A small CTC audio transcriber, trained from scratch.
Model: moe soft, num experts 8, width 128.
Training: muon at rate 0.0069, batches of 256.
Data: trained on short read English sentences (LibriTTS-R), 67.8 epochs.
Rows from block 5 of a small CTC audio transcriber, named by matrix and row number. Rows with one number within an expert belong to one neuron, the router's apart. Each number is 128 + 24 x the weight over its row's rms, rounded and kept within 0 to 255. All counts start at 0. Numbers have three digits each. After the name is the row's rms in percent of the matrix's.
Before each expert's rows are labels from the 100 clips, of 14848, where the router gives the expert most weight on average: "loudest band" is the band of the loudest frequency at the time of the peak. Only what is clearly more common there than usual is listed. The data: short read English sentences (LibriTTS-R). In brackets: how many of the 100.
# router: slot weights (model.blocks.5.mlp.router.weight, 16x128, trained with AdamW), inputs 64-127
# up: expert up (model.blocks.5.mlp.up, 8x128x128), inputs 64-127
# down: expert down (model.blocks.5.mlp.down, 8x128x128, transposed), outputs 64-127

# expert 2
loudest band: 250 to 500 Hz (36); 500 to 1000 Hz (25)
router.4 108:105123171091127154191133147102136111104130103133155098196122105090149062131110075141084167137146117154114118117116162100144140091156129136158104148097109128152136119113082146097073146110151089
router.5 101:113114153163162143126139093136110126112136171119111148143118135169179159168154147157123137132160098081113133168121143150094123114123093176110144124141094127151124134098098106128142131112133157
up.0 112:149113133114101154105138088157149138140120151096134144131194134145113117136094122127148102137122135139151116136094135146131117148059186125096117142144118116123099101147170119142158137098108075
down.0 107:096156121144166099136143149152121092088140117105161090113111094143158117155152151137095141112158115145126154087121125168086135136146137131146162179096074127105126130077102121143114094150117096
up.1 095:120133129142154115146139136198114118116140131113103123135155132128134130098125097128122146114127093121137150089115124143134091134151122116118166150108142084130166120134122126101113172109167102
down.1 094:156137193090122124094085158112154098123103110124148147148137143127173143098129164165144139108130130104113108152145129134157152131153085143154103117177122129148139150095154181143151086160153138
up.2 104:110163113152109123151111152141111123119141117133175135108107083134113137099145117115099089108120117131099077141153098097159119159104137162162169172115136130112093114123120149103168129139136087
down.2 106:120145165156166092153125143132164131134153122132131152131110140095121168142160118143111151050163105122158148141136157166131163130111139096142155135126112137120135112117148079133105154140130139
up.3 098:111109145084122088138108139134132143094146131108138148093125179100142152127065162115127168141124099149135097130136124130106175142059139148081131108107118128136110148134131145109117137144118107
down.3 105:175115115096103138073108133087160117126122124127166130165139142121107115136141100125161129136141148115140140125148124103131091116175162120114169129168114136153140105103137101148094089102130065
up.4 108:159150160143112137108121130106127125162101124151096124137120156131119139103127144106124146132117169103143174092163099143133127141119097082087147112124106131124164142121133099169093116130119092
down.4 105:094127096115131168112119192165152119099117092146144115102122139143078138148126135134155105123116127143122110114110119170164127122131163134160146148135125130133120114093134156120136119139106137
up.5 097:114129101107115113124110157103122142128118111159161153169179117148185102112149143107126183121122088090100155143163136101158140148151107106109085060165135144157104120117121120175113112133087090
down.5 087:142157163087128170154136108123111123136148124129110096070112139112148107109145114136137135148152122106170104110143111134105142107115126164116163150094122125105084153176102080074113130131144115
up.6 104:130149122134123101109094115098149112095154123099097174125101187129143110106155101120125150086159167109110140135163140138146164171149079110132118131136133143097103135106137182116128126131124143
down.6 111:081140114141103095123116128130132140103162153125158129129119131097081109120113135106075156160119127136087143152158154128095116103140081129099142205097132131117132085126163114132168128131161119
up.7 100:144154117082173090133155116128170119165124120170150112105124130127143142116126085100142085149170094089143128140124131157104155118096119176116098106151114156152127136126126085111075110130107142
down.7 101:153119152144133116116135136102141090113135140117113108176106114164110129138134123128100169122168156158107140151141182142170095132155151150110129169171110121136133163116121116155108121067144140
up.8 097:109107108154121129174125127131107146125110133093136166206143099113117120158138109149105133141119133121136139082117147153102063099100142141160131139154130158151102128128149136145140152165117116
down.8 100:084144115107120111111141127121162152112078129158136123125088115109150088133090137104109164147092138167145141095083128128127143133155131129128163146095112102164142078110069158132123117118167180
up.9 099:154140071121099088122162136135148106142131121105144106146112164092082125117140125110134162118167079110086109122116090117092127099130126162146137138110136126140150134159106121090127138129177144
down.9 096:141139128117120189123116134120133174141126113140092153141156142110123166134124147154119133127140090120157124116085104137096106113125104096126138120133175104130139111111160089096104154149139152
up.10 103:142119123144135094120126141113093119141146147124123085116149098111156174122138118102178103124093185126151118099125167139087105105104145138111119129146160119119138102125104165137108144153147183
down.10 092:132124116128149122129085106105154142113144141095114140126134147136086106127091120130110117146156088157123101168108136088156119137139162122150116131116136087146115159127158136121113135071135079
up.11 101:102148126135185153123103134160115154122131122164131104139127133130130096138084145135122117097139146124116118181094099153142107115136093125087146124117114133160110130097155118082154168143170091
down.11 099:119102077150151114153156090068132127141193117133106154102106147112079118133121102110102148129125148132111161148120135109105138123112159120186137122141151141106119132164164121129099143120110150
up.12 089:161174181114133136148133121119116084131133090104104138159137092138089104142193163153187149155121128098141182103127122127132150098123138129078145116134166103136113124129135129081126117129117127
down.12 091:165109139106113122112136104147187145146126155149096070136176136097098154146120112092122109109146119164101139133097093142134163123132082176171141117132106143104135119131116083133097117137132117
up.13 101:149141139131135098132106113123131065133175151158121130107147146148106124142135131160155130128182071110123122140143116146105124114160137121119160102110152117124070103141118130087140115134141114
down.13 102:142125091096119139107136119084118172122112144075151149139124158137120116112116129119162147129149150159116175097117114130121124115162108182160126131153116148121140113169112099112113144147178097
up.14 101:119136135181140158178149085122136103096155093134149127131133128131070116101129113092093086143144152101105138127129153130096154170134097112147124161158133158105144127142137130161134189150156141
down.14 106:114107108132108095120051121111112086120122139106123106138162154131128114128107096121116133130110130113082144161169113116147157182124132108116118141127113128120126147132107132113093132091125121
up.15 109:103116118125140126116138166178144091155124091140107139097127171153107178119116110145131100142116133149126095132072111168126111125090129119160112126140178109181162153134128113119139074124123128
down.15 104:140135093144119137139151125156107145129100088178080130161136134134144117142113162154137108130111148145158126083128139097169147158133118117095130158086141112102106082070111132145121115102134100
up.16 096:121143116145152126100095106119148128129127150156101096114109102094089147114104104147102105108147129185173128145150138104130100109134161123185119143107095126111082115095110172137090115125159080
down.16 093:102156089128073091140164131110139136129082117119149139119112166175133108154139130111110141177099162136124117147095126078134124148155115141153165118175101146113185143103158126073152175122101111
up.17 101:133142109153199124145105155115097174132115145144169159131112126118141147116097104141127078091131114127136152164136129132127163160133096137119078135119104110121083175123140148130133128148141125
down.17 103:112080107143081111117147112137186154092108110105083159103130116130103115135096150107151161135130125113114112129158128162102107100079096129144166099185157142141162118098118092136106129077097159
up.18 110:103121105111147153082142150172109137115132104127192135139099130170153161133163121136125159136126110119139148081083109079108128083102132123154119113156127104095132176101142141129109108135091160
down.18 104:129099126082124141120149106144163105108121138128129184127174115130166120084109124154131082115164107121096141172153110154126139118127105107144118166107122098131126101123113138082108130117168146
up.19 100:082100112104127151164144155114073083083096109151110128115128134106134102142138125091137128079118126111152154155129133127172127142127166167148108150128111139152104186137154144140152090142126130
down.19 096:133132148178092166110163135157149177093121128137150129144141149144141153121098189119156133178162156122116124096104122127142134122135121122147095132136120121087116150122135158087086176101117117
up.20 092:130146139107130154089110114112128150156159131109141117114162159122093140134097116145092130117081128136158083093140138133095153159115115110090107115147128090132137159136153109136126146115166145
down.20 088:130096123176141078169154125130109107141097128156153079121076115110125124111149135104140134138137077174137158157097138154171105104124137123128152117110123121104133101125154120145168139121135141
up.21 096:165145143160107122094151140102129169099166138104111118099117115087144143146134111155117151132125130075128138107163147134126112127158074140150137201117134126102123130083148145114059131149114136
down.21 096:114107147096178121144123167132131133145180070124127162109107160101137124116103092150111097144175130117116145134121160097153135099144152143109129118154133140159149161142150151144191128083143115
up.22 098:098092112115150136119114182119117121178127158167115109117141135123126130136094134172069095114112138144079133102170149154139131100152150136079120155131135128112143082071127106111114108143110138
down.22 098:186126151152130127102136095140132098114139113136098114096129132084138119095175095089147151139129143171146099143112134104149166146130135093137119116136153104123075082128112154161184106110084078

# expert 6
loudest band: 2000 to 4000 Hz (43); 4000 to 8000 Hz (37)
router.12 096:099139138149152155111147123117143193155119148153162074102122117142119171104098116112118153153114120136144134134115143137100087136081144155129095079187132141155127125129125135130127136150163145
router.13 111:131111122129140122126139122135113079104113147135115149111132120147178129153091144138130144161149166156159111062090142154122153133119149110115145170130095121131124122159095158091120180095114111
up.0 103:135157159102145110117131109116164083159121097151150140133122126136087108122111167084121090070166113143131139136099129154162122185122096115090144094140137095153156134137124140126083128154133112
down.0 097:129112079140145092133110142138124126125113088091130076166143106122083130140151118142170142165106121118127094123118116097109157160149150108137114155134099162151132126116135183171158125118129111
up.1 108:136150118133120133156145059109126091102122115116116158109137137143124138108164077182134133094131131096127136123199153103137103151136126139111121102116107123101134094129120118150090117137140137
down.1 105:139130110124095130123134115154138171161128138100127115140129116129152120157101176193129116133117090158151097091103148159159142117129111108125127112127143121113102116166141106129137084151125142
up.2 106:177116130121094113145143134112146140160167139110162091159080153081116132156127149091140155117151141106134156135136098124150109143059114090122137133136108099130106142091100155167141154127131113
down.2 098:096128128118120147094186128136122085157136174167117125135130105143122155083136134189133109145127133142100167131122130115114179138165123144116144096156116174162122088145111102156117122119142192
up.3 107:156098113085136094117146112117110147137130117108158142116123128147125139145131146108125137136151125141163104140144133166103154140181129139156092129124121097136148179121122172115153116121151136
down.3 103:172078106105131142099096175123120135148113102111120103094099156128142126088126087132098126148157174098109138111116150133099097113119089181095106101117125137106113138138121067144091169128104117
up.4 104:080104136089181154100122133117120097128068108118126131152141126130180146125131151123118112144109148138146154096142097133122112075149096136149118115115149153166141118130104147136158140105142140
down.4 101:117153144139110126109093152143131129169178138176117134134132140154108077134104149136130160121128127145156097105121182175156107129107168164114137139166128127120107127122155093181097085178138111
up.5 111:150131126107160123175176130108168111091127138178112161119058084107160131126163142142116118112136126112130112102094173140149116142132088153095131141163125154145133141134113128127123142112145115
down.5 119:101122133149138074102107075121078109139103156132170089114122106121138109086111130107136134175106104138133112121094090135136088131127091087145156165124092145148102136146114095140163124113167100
up.6 094:137133084144124098149136133125094116122141118140111088144096103105142139155172164138123112130109148123121136141082131088126129114170137131138096140145132111121107105113130125173185142114146120
down.6 090:097134176134139126147156139170104124130126148130137142124078108149136127112166145139167120132133170141128167127136095138106156139129120134153165166128180150120143186165097140122139126128110120
up.7 097:154146085142072140112099109166139133125144134115160134163150141118135134156122107104115068153133118121133166171101128126136147119123168148102136131128104136124123084114131194069114149127148114
down.7 092:133125112102188148160126153149073168121109114118070123083127105133086124110116117156147177115108156124147165114136131112122125136136123163150090133148149130094119098113106118096139123118115138
up.8 097:188092092136150126091149129150117142136088084177149128123072103160117113156146147131174146107143136126142135105128133138086135107109134164158132117139148126123122172156117137094150118143075141
down.8 093:134170125142086153134110108126171140155137119117151167135143130158133137095124144131127139136143124095142136141096130119159127147134106070104091129132130118104134122134124116183116142106171123
up.9 113:144186130110183070119136109149110136135104091118166121120117095131125134134137144127127121095138121144083132122137095154137149171120166105123130147140101110119118120142152112152104104175137198
down.9 112:150166136122131113147143131108142153109102118101097124129113157106166157165138139129140088162140162133122126120116131135106118127131143127146100143169083099190135128130121162117101134070129102
up.10 100:092140121089154137121116105118153123154091135128139187093093114084079098134144126137107111096163110132128127142125166109172097137086118137120129111092169107098107173082149165107144091140126119
down.10 103:104106152127129138136150139134155117185096130130112097126122158123134135120132132151103125120067123093167100134108164100147109097136172121163102123111123127151143168113162139186111132140107166
up.11 101:138141135110101140114113109131126155144108126132132159117139097096136088098113100163147167121151150108110156127155178102145155163099132151100122108123118095127112148139148132125124106110134117
down.11 099:132133126117155102161118158129084119133103149093141117104120133133147104134136104138149103145117109139122106175147130144120142094179161123114124087072128144189120110120121170121111169112143159
up.12 101:108110146147135136147121095131168107130148122163115137098136141112089131129122085159130149136152131121122175130115160122112078132103094147162134127094125132111105145138145110145117098134126151
down.12 097:111159125116071135127114166109133120116083109157124133166091148134122130089114194146133150073103110100147133136101134103093154121130114119127143130111137111142100132164108122116132105122143084
up.13 095:131127100132154126133117130145137068134144122113163097134135127155149174133114176110081073126149169138170142105112142115100118128111133123119118118125108110103166129138128131144125147169181156
down.13 089:127118124130128134106129120119111139095115136158121127115185103122121103137087132117098161142088083079101135171142137147162120157144107111127128163077100156136084109097122130129120130118118112
up.14 101:153120076127077182139127095192141153134083134116118119121179136130120139117128147139143137136101089127124181154140137159130138145168130104162139112149126087147129126114132146134103187124127097
down.14 098:124108144110176099111109179164160118138112103127095152133125114128145166114142142127112111096147145112102120113155176094115185098150116179115138144105141135121115122129098103104136122113104157
up.15 096:133083119136155144139143179142134100137137133149118149118142130100117110127145146109108125131179123152147111152141129122127098092123153125150127144144118108134086104136127138117139125097158159
down.15 092:101183138113129117115132095115150112139116121136083129169096099144100114106160144145128104097095141087153162099155084143140162134103128132130135126152117085155108151122098117141126138116159115
up.16 109:151132113131167143174144132098107126171033161109120128127133123120141113123181122092134134139135141111144152108160151132163115139070160125144114097118121115085112113152118089105197134145106124
down.16 110:095151121125110122136113144098183119097148116084122115094138096161113129072158115100155127151105133119109118118138104155115126113139108145131125130118109132120097126142150120074133099134133131
up.17 102:152095097150100144120126126126113140132139166125128144154127134125092111132119119129147141121101160126162152166146085133174148099132124109107118144141141114126128117106156082168188132121140105
down.17 099:137134119156102131140060098132099120078086141161124142110121140121118121124151118134131123170124099110112124093128134115135100120129148134083144145112096149088124133123129097134124167133103110
up.18 104:163158115138108122129181083111127150121155110135121116121126082137119159164141086120152138122146138132131127161127116153098106131119084131074168102147103182137098147147132149157136099124116167
down.18 107:109112133128119131158138125138122106116110114186147125106145162125110127116113137123084126159147132091101082089143099092097160126160149093139125146137144124141132137081158081110122187112094108
up.19 097:097131127093091147137148120105103122103123164095086113122147139139094122144118144152123155155067104110145136155162118158100135114135108105107145069116156121132097131111135145143125128129112119
down.19 099:128102143118181151118117140130155099133190103142139148166158103113115147103105142099140122089130094139166120094135093088130153119111143140135142131132104126088126182117160152115149136147126123
up.20 096:153156164136149135129133158101166142153102159129108139137145133161089149139134170147166124138123147135141114146154101071115108097137112139106111095129145131137095061121118102135160159114096134
down.20 097:174110148123099135171150087134129112134126128166193139150142144130167119116111145154103124175135159130113147102135100144134123152155118095148105151143117069147165176125096154110148133162140090
up.21 102:123119149125142126161116106129127134136157150129083176146106149078112179123125158055105193102115090109131083113102150141148134131141146121113143143136119115132162093144133116134117165136092149
down.21 103:131140157143141121100124101083120111098113093154124144127153104196143119182156139107170105120144156121114132119166089101094134163150105137118111176148146112117121133151102179127107136120122141
up.22 102:119157118115150083122117107088133176106139106120166159130114166142125125141144153114174100143105136101140138115121140154087127139145137131190121125144155112139120120154094150162088079126133109
down.22 115:180113112110096113128153126141137131133168115106119122124105136128127133123138105142078116116095133124133134169148143159125159113128106112099149140147161125122126129155151153077135131142157131

# expert 0
loudest band: 500 to 1000 Hz (38); 1000 to 2000 Hz (25)
router.0 098:123116142152167124119141146132113129135125097136119110136148142124101196128096119136132142107179141120136108147135112148120121145146182103099126101172148128122182108171151092099116149156100148
router.1 102:131134185164132141175108142143149137115166140122077145112102142146117187120093140130083118092193163141154133133142114134123091147101153119085131107148125153130144116114120133113113138138113141
up.0 093:165146047139153143140144152111137119196126148110119130102118107099140118118165142121146164143139137169132103101143137130148128111110138172099191140107098119141103118139155108141122084126187126
down.0 099:102116158177097147090113117144101112113111118122117156151111133172139109143074154140181129097073153095105115126132094152150121120103150115151123102125098106133132152102115121131156166112100181
up.1 105:173166086116147125164138135138131120147118125122117103112114139098112156151124125145109104126132172170116042118165139132147092156127141151100128151174142170131125134122112104087131119162136147
down.1 106:100096104123141105132130136117105117076118148104099136096148113141151133127105118121099131148107162135121153089114111105125143134095193129115127097118112134109106194148117155148163133139120129
up.2 105:136181128153156124112113153101135130121114129153153126132124151115114143114151107132145123143119148118195131129108146139152149125115112132105138153116144116091164123139142107116126128055081125
down.2 110:137108138129116125161095085137135121117123068126146126113113072118145137143149099135168133120172118115097153104117088098149148137092118094088130074113118154161131135120139124156098110166159158
up.3 109:124105160135153137161144155147159149137138137127115157109130167161135173068133129147128149195125116177121127116089126082143083099098100112136124135107096109129151112183167112151111150089104144
down.3 109:146125135092094140147123095143153136133161112126109102145100127128122117166152064129139140098097152170120142090161161120135175114149127089113134147127134112184147144099129117098120112128142087
up.4 098:135130126116127116160142116086127159112078158130133086118146179132172121099108159095092136144078149117101098134137093122096158102103157103150151102135133117163166116133146167121121100097112128
down.4 105:118106123068113136108097155165101113145126135137155141138138154131121152137160127111169124157117146100117142113104129161143133125160143135112168123143128144135126089117102104096157116122070199
up.5 093:116133114149155181119151115130186124101147131160160097140119149112126132137136110161116121102143106116107091103126149118152096174141077127111119112115121162089168130097116151118142093196138135
down.5 087:111139151149140135118115154149129083150152126126157128121138098149149126105164122176151140116114142133103135135120128154146171121140173132195106165127122068146114124099153133136098114125157109
up.6 097:123111155117091120107135180159169116129123118152132086148168134069127110142098116144098123152128162144137124155188164158140151129090106140105148167123149127118119124111113150168118116172149089
down.6 091:140111101132106156143086086097097097108136124146166154128102144142170150138150117127102156133159121110181121115126142125114076150157142138147125110074112094136175140140144117124155132121138134
up.7 102:105118135074100119131187139122118165103177099159118166106109126109130135116123141103102136106112165144097136131140116110123131198123110108164126165122126128133169144137124090100139146159098105
down.7 105:115128155133142148133140144144155139136101139084107134144097122149133134140132145132128099150140089126105166104156108126102130101124159151118124153124136147153081150098119136157133124123178150
up.8 095:141100102150106117113126119138139124145105138142147092142136113135145163111049109139096121133175115155093129122159159147131126137138187129102127108138147160144108127121151125104137145118120098
down.8 104:106112132146159161172141120131185142135169122120160132118078118138123160129121147152113110150137159143153125125097092118099123128114126089155104165188143135128137135145090152096130123178103135
up.9 111:131137097092169126121100091134094118134139125122124117115137126129111113170094146123139167174099141119084113123114107125118100125132099095155131122147101111138143133114105148191166083135143153
down.9 105:093165171148117126146093149160125151136097084155121144133142091120135109184127122120147122126172174122117187129113183111139131118132136130133153111147136111147147146115134099129132168140088146
up.10 103:102128158151141131102137115135116141142096075153097143147147122136159142148115114154140107114131117107140123116087118164146081135150157165127152140139118142129141144110157102124114115125164161
down.10 098:162097172102173070153135146136146123128172153106112109102119143125079119100079126105107105183124124172144106142111139127113144123174104110118134100134127100110130120107102115141177119163082124
up.11 100:117108114152133107158094175086149118142134125140130137124141113146136132102139131103061149090113099145150139133123171103120132134101146147125164172144089149108157178113114135111119100173138116
down.11 093:164132156113163100161151089130113130117139133142129105153129134097143145160120103090123149139115177102126097132172124171113143102134156120174088105141128138121103093155105141109102161129118115
up.12 098:108127082121127124127126131122117134157100121124128114134109160138122160147159137120143132144124138125161120140115128127089107126157122144138150171114146119131145150136144128081086150147105128
down.12 101:104112135132098166141100159097135139168117094144141152153114140104136135147168134151111117064077107188133121140146144149116194112130153117157118105159111144138130128111146146144116130102141115
up.13 100:126117122117127150125159166130081153133146133111158138141165113053127140120132163109151144117104126129105087121135194129145099090181106106062093161128096131146136105157140148142106134118174109
down.13 096:108162121107139114104112075112133120100093114107132169158137096140106146163104122178077162125106123143123133123165155141128166159095116161144137138104140116118106122156098131051153161099134137
up.14 097:147128133098120106087123137145098154175127117144129135115128166131120108109105135123114178135139106145134146126133107125131103135120120154120127130115135137144132182097156123143147132116098135
down.14 101:125106137125108183160121117151154126136141155103156146113140168135126148100110089131143116125113121109113142122125121144115164118130139111115146117100162133146122100130146109154066143129110154
up.15 098:107109182127119151154148066129135151107126161108110187132142102161129092139073111102112139103144143147131113139146105140119121138136104134101154123133157123156151156134096083140144147063112107
down.15 106:141118151148119123114123166134109127128130147123111110141136099152122152089103177077142114121114118137110118115129119100106104157083148082119164128131143071141090172194150150129114147164108102
up.16 112:105121121107122140131153129145140153116136144128106112098130168116180126118150163144143153126138173100131173149113101111138113097095113127149119123113104167092085113108173131093104137097161126
down.16 120:138109145136118148150178120124124124101108148124140170123144126137174139171103100087127096084137139121132099155113127077128122146116134148112132134102088139105115148128157128164147116164150081
up.17 107:151105079150103113127117136145126119074126121139119126089156149140082113144086104116125149165126127112180122099102159143165128107119140140131175153123148119138087094127103136149156121125093136
down.17 098:113103189115064141126101120105125137192153139130136146130160153117133100144100123141085086096137118123153116134104100114136119111130111140116134134133093138143113166093152108156075164134139101
up.18 103:104107151149121161166128162118134106121119153128103108124131094140156171142118114105107180091158158137157128134142123109127127148119077097092157137131121126134126095108080166168088115104137099
down.18 100:116139094116148085096131122127114113088081112153074119192146125101117142126108135132099113169170115131103174160171155135091127132122112167173117118153107115116150125141149130100152091087139090
up.19 103:141141127122140140124163136159145103150096146101090093109160160118152117132141109083095124125140155127166109120117155110072146152128150113150172120107156101136127108124136154168121154116145173
down.19 097:105135146143155088129135149095164082104116129111098157149076101155156141121127148165153137129114094166167089115096147126156112122141146101113127114151130137170127120096106116128125136128125106
up.20 123:110128100115151160185181132118132153111141070121119127137130117147153158135127126109149132117082171123158122158118123108142121181173122132125098122109146090138080136121138113124106104160164084
down.20 131:114107112106109162151108102187096106121132048137128155137093135132150088125107135119139100184116148116132131187133104117134091137162118081149120092115153096141121120105146121110110091106125080
up.21 102:160108151122141153123132096099116180107134136092127130131112112086134137159131093139157100118113127140103115101171058100120075151104146103121121119101108172127129105130111119148147142101121135
down.21 098:115137117167128104153148097143158097128146132143084132143137158131118142126139105141105094112119147172127095140168143173121090128142106171096143133181117141142139085138103124124147112080153137
up.22 101:123116133140119116178147105105145123081103114136142125148133094126096114124159126088155120121118078140200063137154136120102096117137126162145176120138130149103161140112158128112165104169118130
down.22 099:146168156106128144119101137164148117150174163129057123122137173138146134151178159139077124116159120159087114127123109149139133106137152094123079145127100131125138098162105126142092152138118116

# expert 1
loudest band: 250 to 500 Hz (30)
router.2 091:103174134140092153130145093159141112095087146095135085153090147070161166153103102114115076089115153153114157105132122069155111157149141160072090131149162162149113184101113130141130126162131119
router.3 107:097142146115122090151161095131150143150144145093134123107148153093154142136116121115136170142081100114164161114125134165085136094152112109135133147147120103128121162099095137131114121140177108
up.0 087:133130100121171111068121077103143102145125149151148133090161100099141129124116141132137124149087140109126198111124137145123121124075117118130109110157161124078128097132136153121164107135099102
down.0 090:116137141091118154110161130146174134113152144105154103104109129138192103096109102096126069134158144133129130112145113114116100084141134163098173163100140155146130145125146111124117135144174168
up.1 093:102157141090174147141127144154120138132120177111101111160176109127129138137139120091103092132113117150129108157149108103139101154108121185119121115111141144127155094115138127123137142172164165
down.1 106:157097157147130125128118125095094124153114130130139167163125137171123113167155119157154148124154174146079138106174111122088130154148133109080137123138127140114081131147151125145150144109152085
up.2 103:146112083142108115133092150135158172148122130136107127099156109115145124099139130121125130111144121158135136139158123105139140125108129105148117137141126082069146101135141117103181136129153147
down.2 100:085165157167148122124135131122073144163134156110113130143100115147122116167130143116154126170139144098143095115141150173114117106160151120171097098088147151124140116137114117144115150106099132
up.3 098:141178145145160135107116155123142151123104089118116126089147105149098129145118121101058129064134102149152138138114146105136114104127149111163138138123138184093156079105162098117098158125128148
down.3 105:110142071113111136102111138120127128154148140124116136127133151139148106135162150130120098133135120116141177163089167181124151132090114133126138065096082176091139149178115154140111135127113129
up.4 091:144111091133146167143142133092116098130122120143136156125153125111148142137138113129101138114116126097069119109115118136154147152107132096132121136129142148099123125109166098139102147121108130
down.4 091:165170126118106137138124165120128118128139159148143152132119086151119146136114147144124121138136132147135121155116138115149083131122110137155092115131102108140112167165132111118126091150153124
up.5 100:073088157105092130135133145143145175139087155132145137143116182132125109128126142124149152120078133108154133123154139084171098129130165093115088124134107111130123150137130151105138158082127125
down.5 091:161166141158134141140128140098102126107133125118097162150143128117101175128127082127122133135178152156097129113118122119096104131117123132112144139108134153142110118099085141198120100136152104
up.6 103:112126144132138114132112115154155161164106145152096135179160096101136115137095103163106125156133089158129149119116155150133163102127134098106082128111162138117139122094153111083174111115133108
down.6 103:116158135092120138109140135139101140121136121161166152138125146125147144086177119107138120149120135113107127152120106130143142079170113169106148107144073117118154164103145142096108190146182089
up.7 097:147111088155171103167135148122140143117162141115114089147130155154125112126140108064141078112141102050133103138144137158118138149150096128093127058103131121122156123140124148141139179132117128
down.7 097:082112122117121146088125099126163134115135091154132134115112098081068096154111146163119124129136127171136143141113141107137115125105153119125140147103081096155135113152148105112096131100133151
up.8 106:155084115152170129157084092095107143109123145110114148157112103133139142130121142124119146101102141115119112091176121110124168125172120143158150159111138158146135121130174143133112144136134126
down.8 097:133120138100113110141128115128153133136141101171156106116106146198100104139125062139107125152146139131131184080118127128114146087106152136139102131179106102132102123101081182128144128121123110
up.9 093:118159164171166117134148156152131137162143110125127073110112142132142118136150133091098115123145115114143098151170129154171128108136152124142114106137118121078096155137155166137068082115133157
down.9 093:152102119149130161117124103148156122106107142125081123133139135063092072159043138158153122092142101137135114136116125123120157155113122163137146131150120123133162132138119118095127114106139081
up.10 104:134109165136115122123149124147136131080101144129139106113088154144132096114112186113134116138095159181092159128166107114083099147160119142112151124165125147155127123127075135182122073139162131
down.10 097:133093129159114137130118147132154138136117097125148142117134122127116111129119097165117115087164142090147143142031181121160109142061114155156098128087148143103110161116152163106160125163116115
up.11 100:148105076126164092102135102146113127136166162088157118134117138110156075108159148114101111098112137087151137123133122125117152126103099155142118115118114147127124129140093158131157120112100157
down.11 101:122129145156144108133109121066130139161121142131154162108174160088083095140118147165108119119118125164115132161139145166132117130126120109144129132133145120177127128130170156111089111147168145
up.12 100:122114127095084166148101111142094160151063142139131139128118144100179128112145137137110115087131123141167131141146145160137144117093120139142125146108172136129135135158123117157094167160089112
down.12 100:131149139106144137131147076111130135114197126074129081101086118118105124104102113093096089162117095147098108118142142119139138179123126129152135131137123153078070171134128101159125126142138124
up.13 105:115123110163133108147138131121143107118118132100110138110138077118125153131118101111125115158165112162130142144138102169154061151102160146101133123079118124100163114123125101125139100092070120
down.13 106:114081161105146145114140128148130142148149129141150143200146125164108126106131164142136140116142110120146099127110115152077136108185081168107148149171140122123119126100153126142128137118142168
up.14 095:134181116116153107160151084147157133123103129062163132131087126154167134174132099154108128137109139127092113147105130111128123120133163101141110118174139140127164155061102086103156118110140140
down.14 097:113144134142108171137127148140125163138101090183110169128158147127150087101121162143144167104149101101148100100134154140128160103124107153125100116059155101127063139143127147146120128091150185
up.15 111:149146130168158158140110109130166154127087148079098136104144182092098129123131151129109100151131132115104102120104074140122120112137125131126148120067106106126110139168124114152096112119105093
down.15 099:067116121142094160135125123143144113101121175147166145111122133121141138114139125149113094118145098114103136152072156100084141161100142149116106110133132160133130119099161141187181139102135103
up.16 101:136109126125139114135161123132097098121148131119097185151114146146191102119129084114129104140142133132118116084126138099145122116132114145139054127115194130147104139093129117146169113117109125
down.16 104:153121110117141143132095138123148146141153132160109048125131124079081170103094093126138144132107114111110175145145105099085123152128112133132108101135127148129134069169115118088096110132148101
up.17 103:118101125167128113103100119083159121117116095098220161150143103086160075148157154138139104154112136174142116143144128138105142181149112115137109080152152131125082151137101156150104122108114131
down.17 098:113142147136149118098144100155139163147142157197102143098083114174120127131092132165116085078133092133109063085119166145120134095151115120151113131135097139137155119109144139143125135109113112
up.18 107:090161129119083120126135155120111163150168125109148124109131148143156133137111104099128110095166116106120154093157145135126113138097153132098136090157118118174179099123172162119152108135135099
down.18 107:143097132144148169127105128121127161082161086130131118169128127110090109141141128119142108114132143148108141117167096141130105121147156086182152185143074110114120156101136128107129148122147120
up.19 097:110159152118153129091143130113150155119121162135118153136138099121119136154152117102100180149183106117095118120068147122125135173136104136086130125142124125104157140163134175112132133175117092
down.19 095:154141090116130142155134122156114096131119131100111146149167140081129133138142101146155105098133149123119154146107089109111179085125149108091127098105098117167133128145140114145152138135156172
up.20 104:143167101128154127096091144128097124157110163135116098148110114114132106124129099093100140184118092152163090106111076123113106159126116134103126118132121078099148145147142089086115141106128132
down.20 100:098094128138141124181106130121128154135132126078129129142095104147140150161100130068157122127125097126130085125152129117109152139141130146139145159171138149103105092108139142135121091174122127
up.21 094:122118137065102168150102136096128102151119130150132139149128135165145116105138120136113111110160160107156166097152146184157169134075117111081121164116120134137118140120146115133123134149166183
down.21 098:114143081095125151181115165135130130140134186076127105104104144101164140114145113122120107159126100129067120148154102116131143134192153089110128152138135087132121111112133143124127122116156146
up.22 099:128106124150133113116105171129127102118120153099113132098150139130137069129099109126140116180171153142125088171137091139109098111115150139101141085130110144139144138125107148153134115118105142
down.22 104:128086111145174136103115093140138122171108140111089120177107094087130163144121134127123123104122116173166179163150157119145131133140138110139120135150133132163103116179103118138111149113141120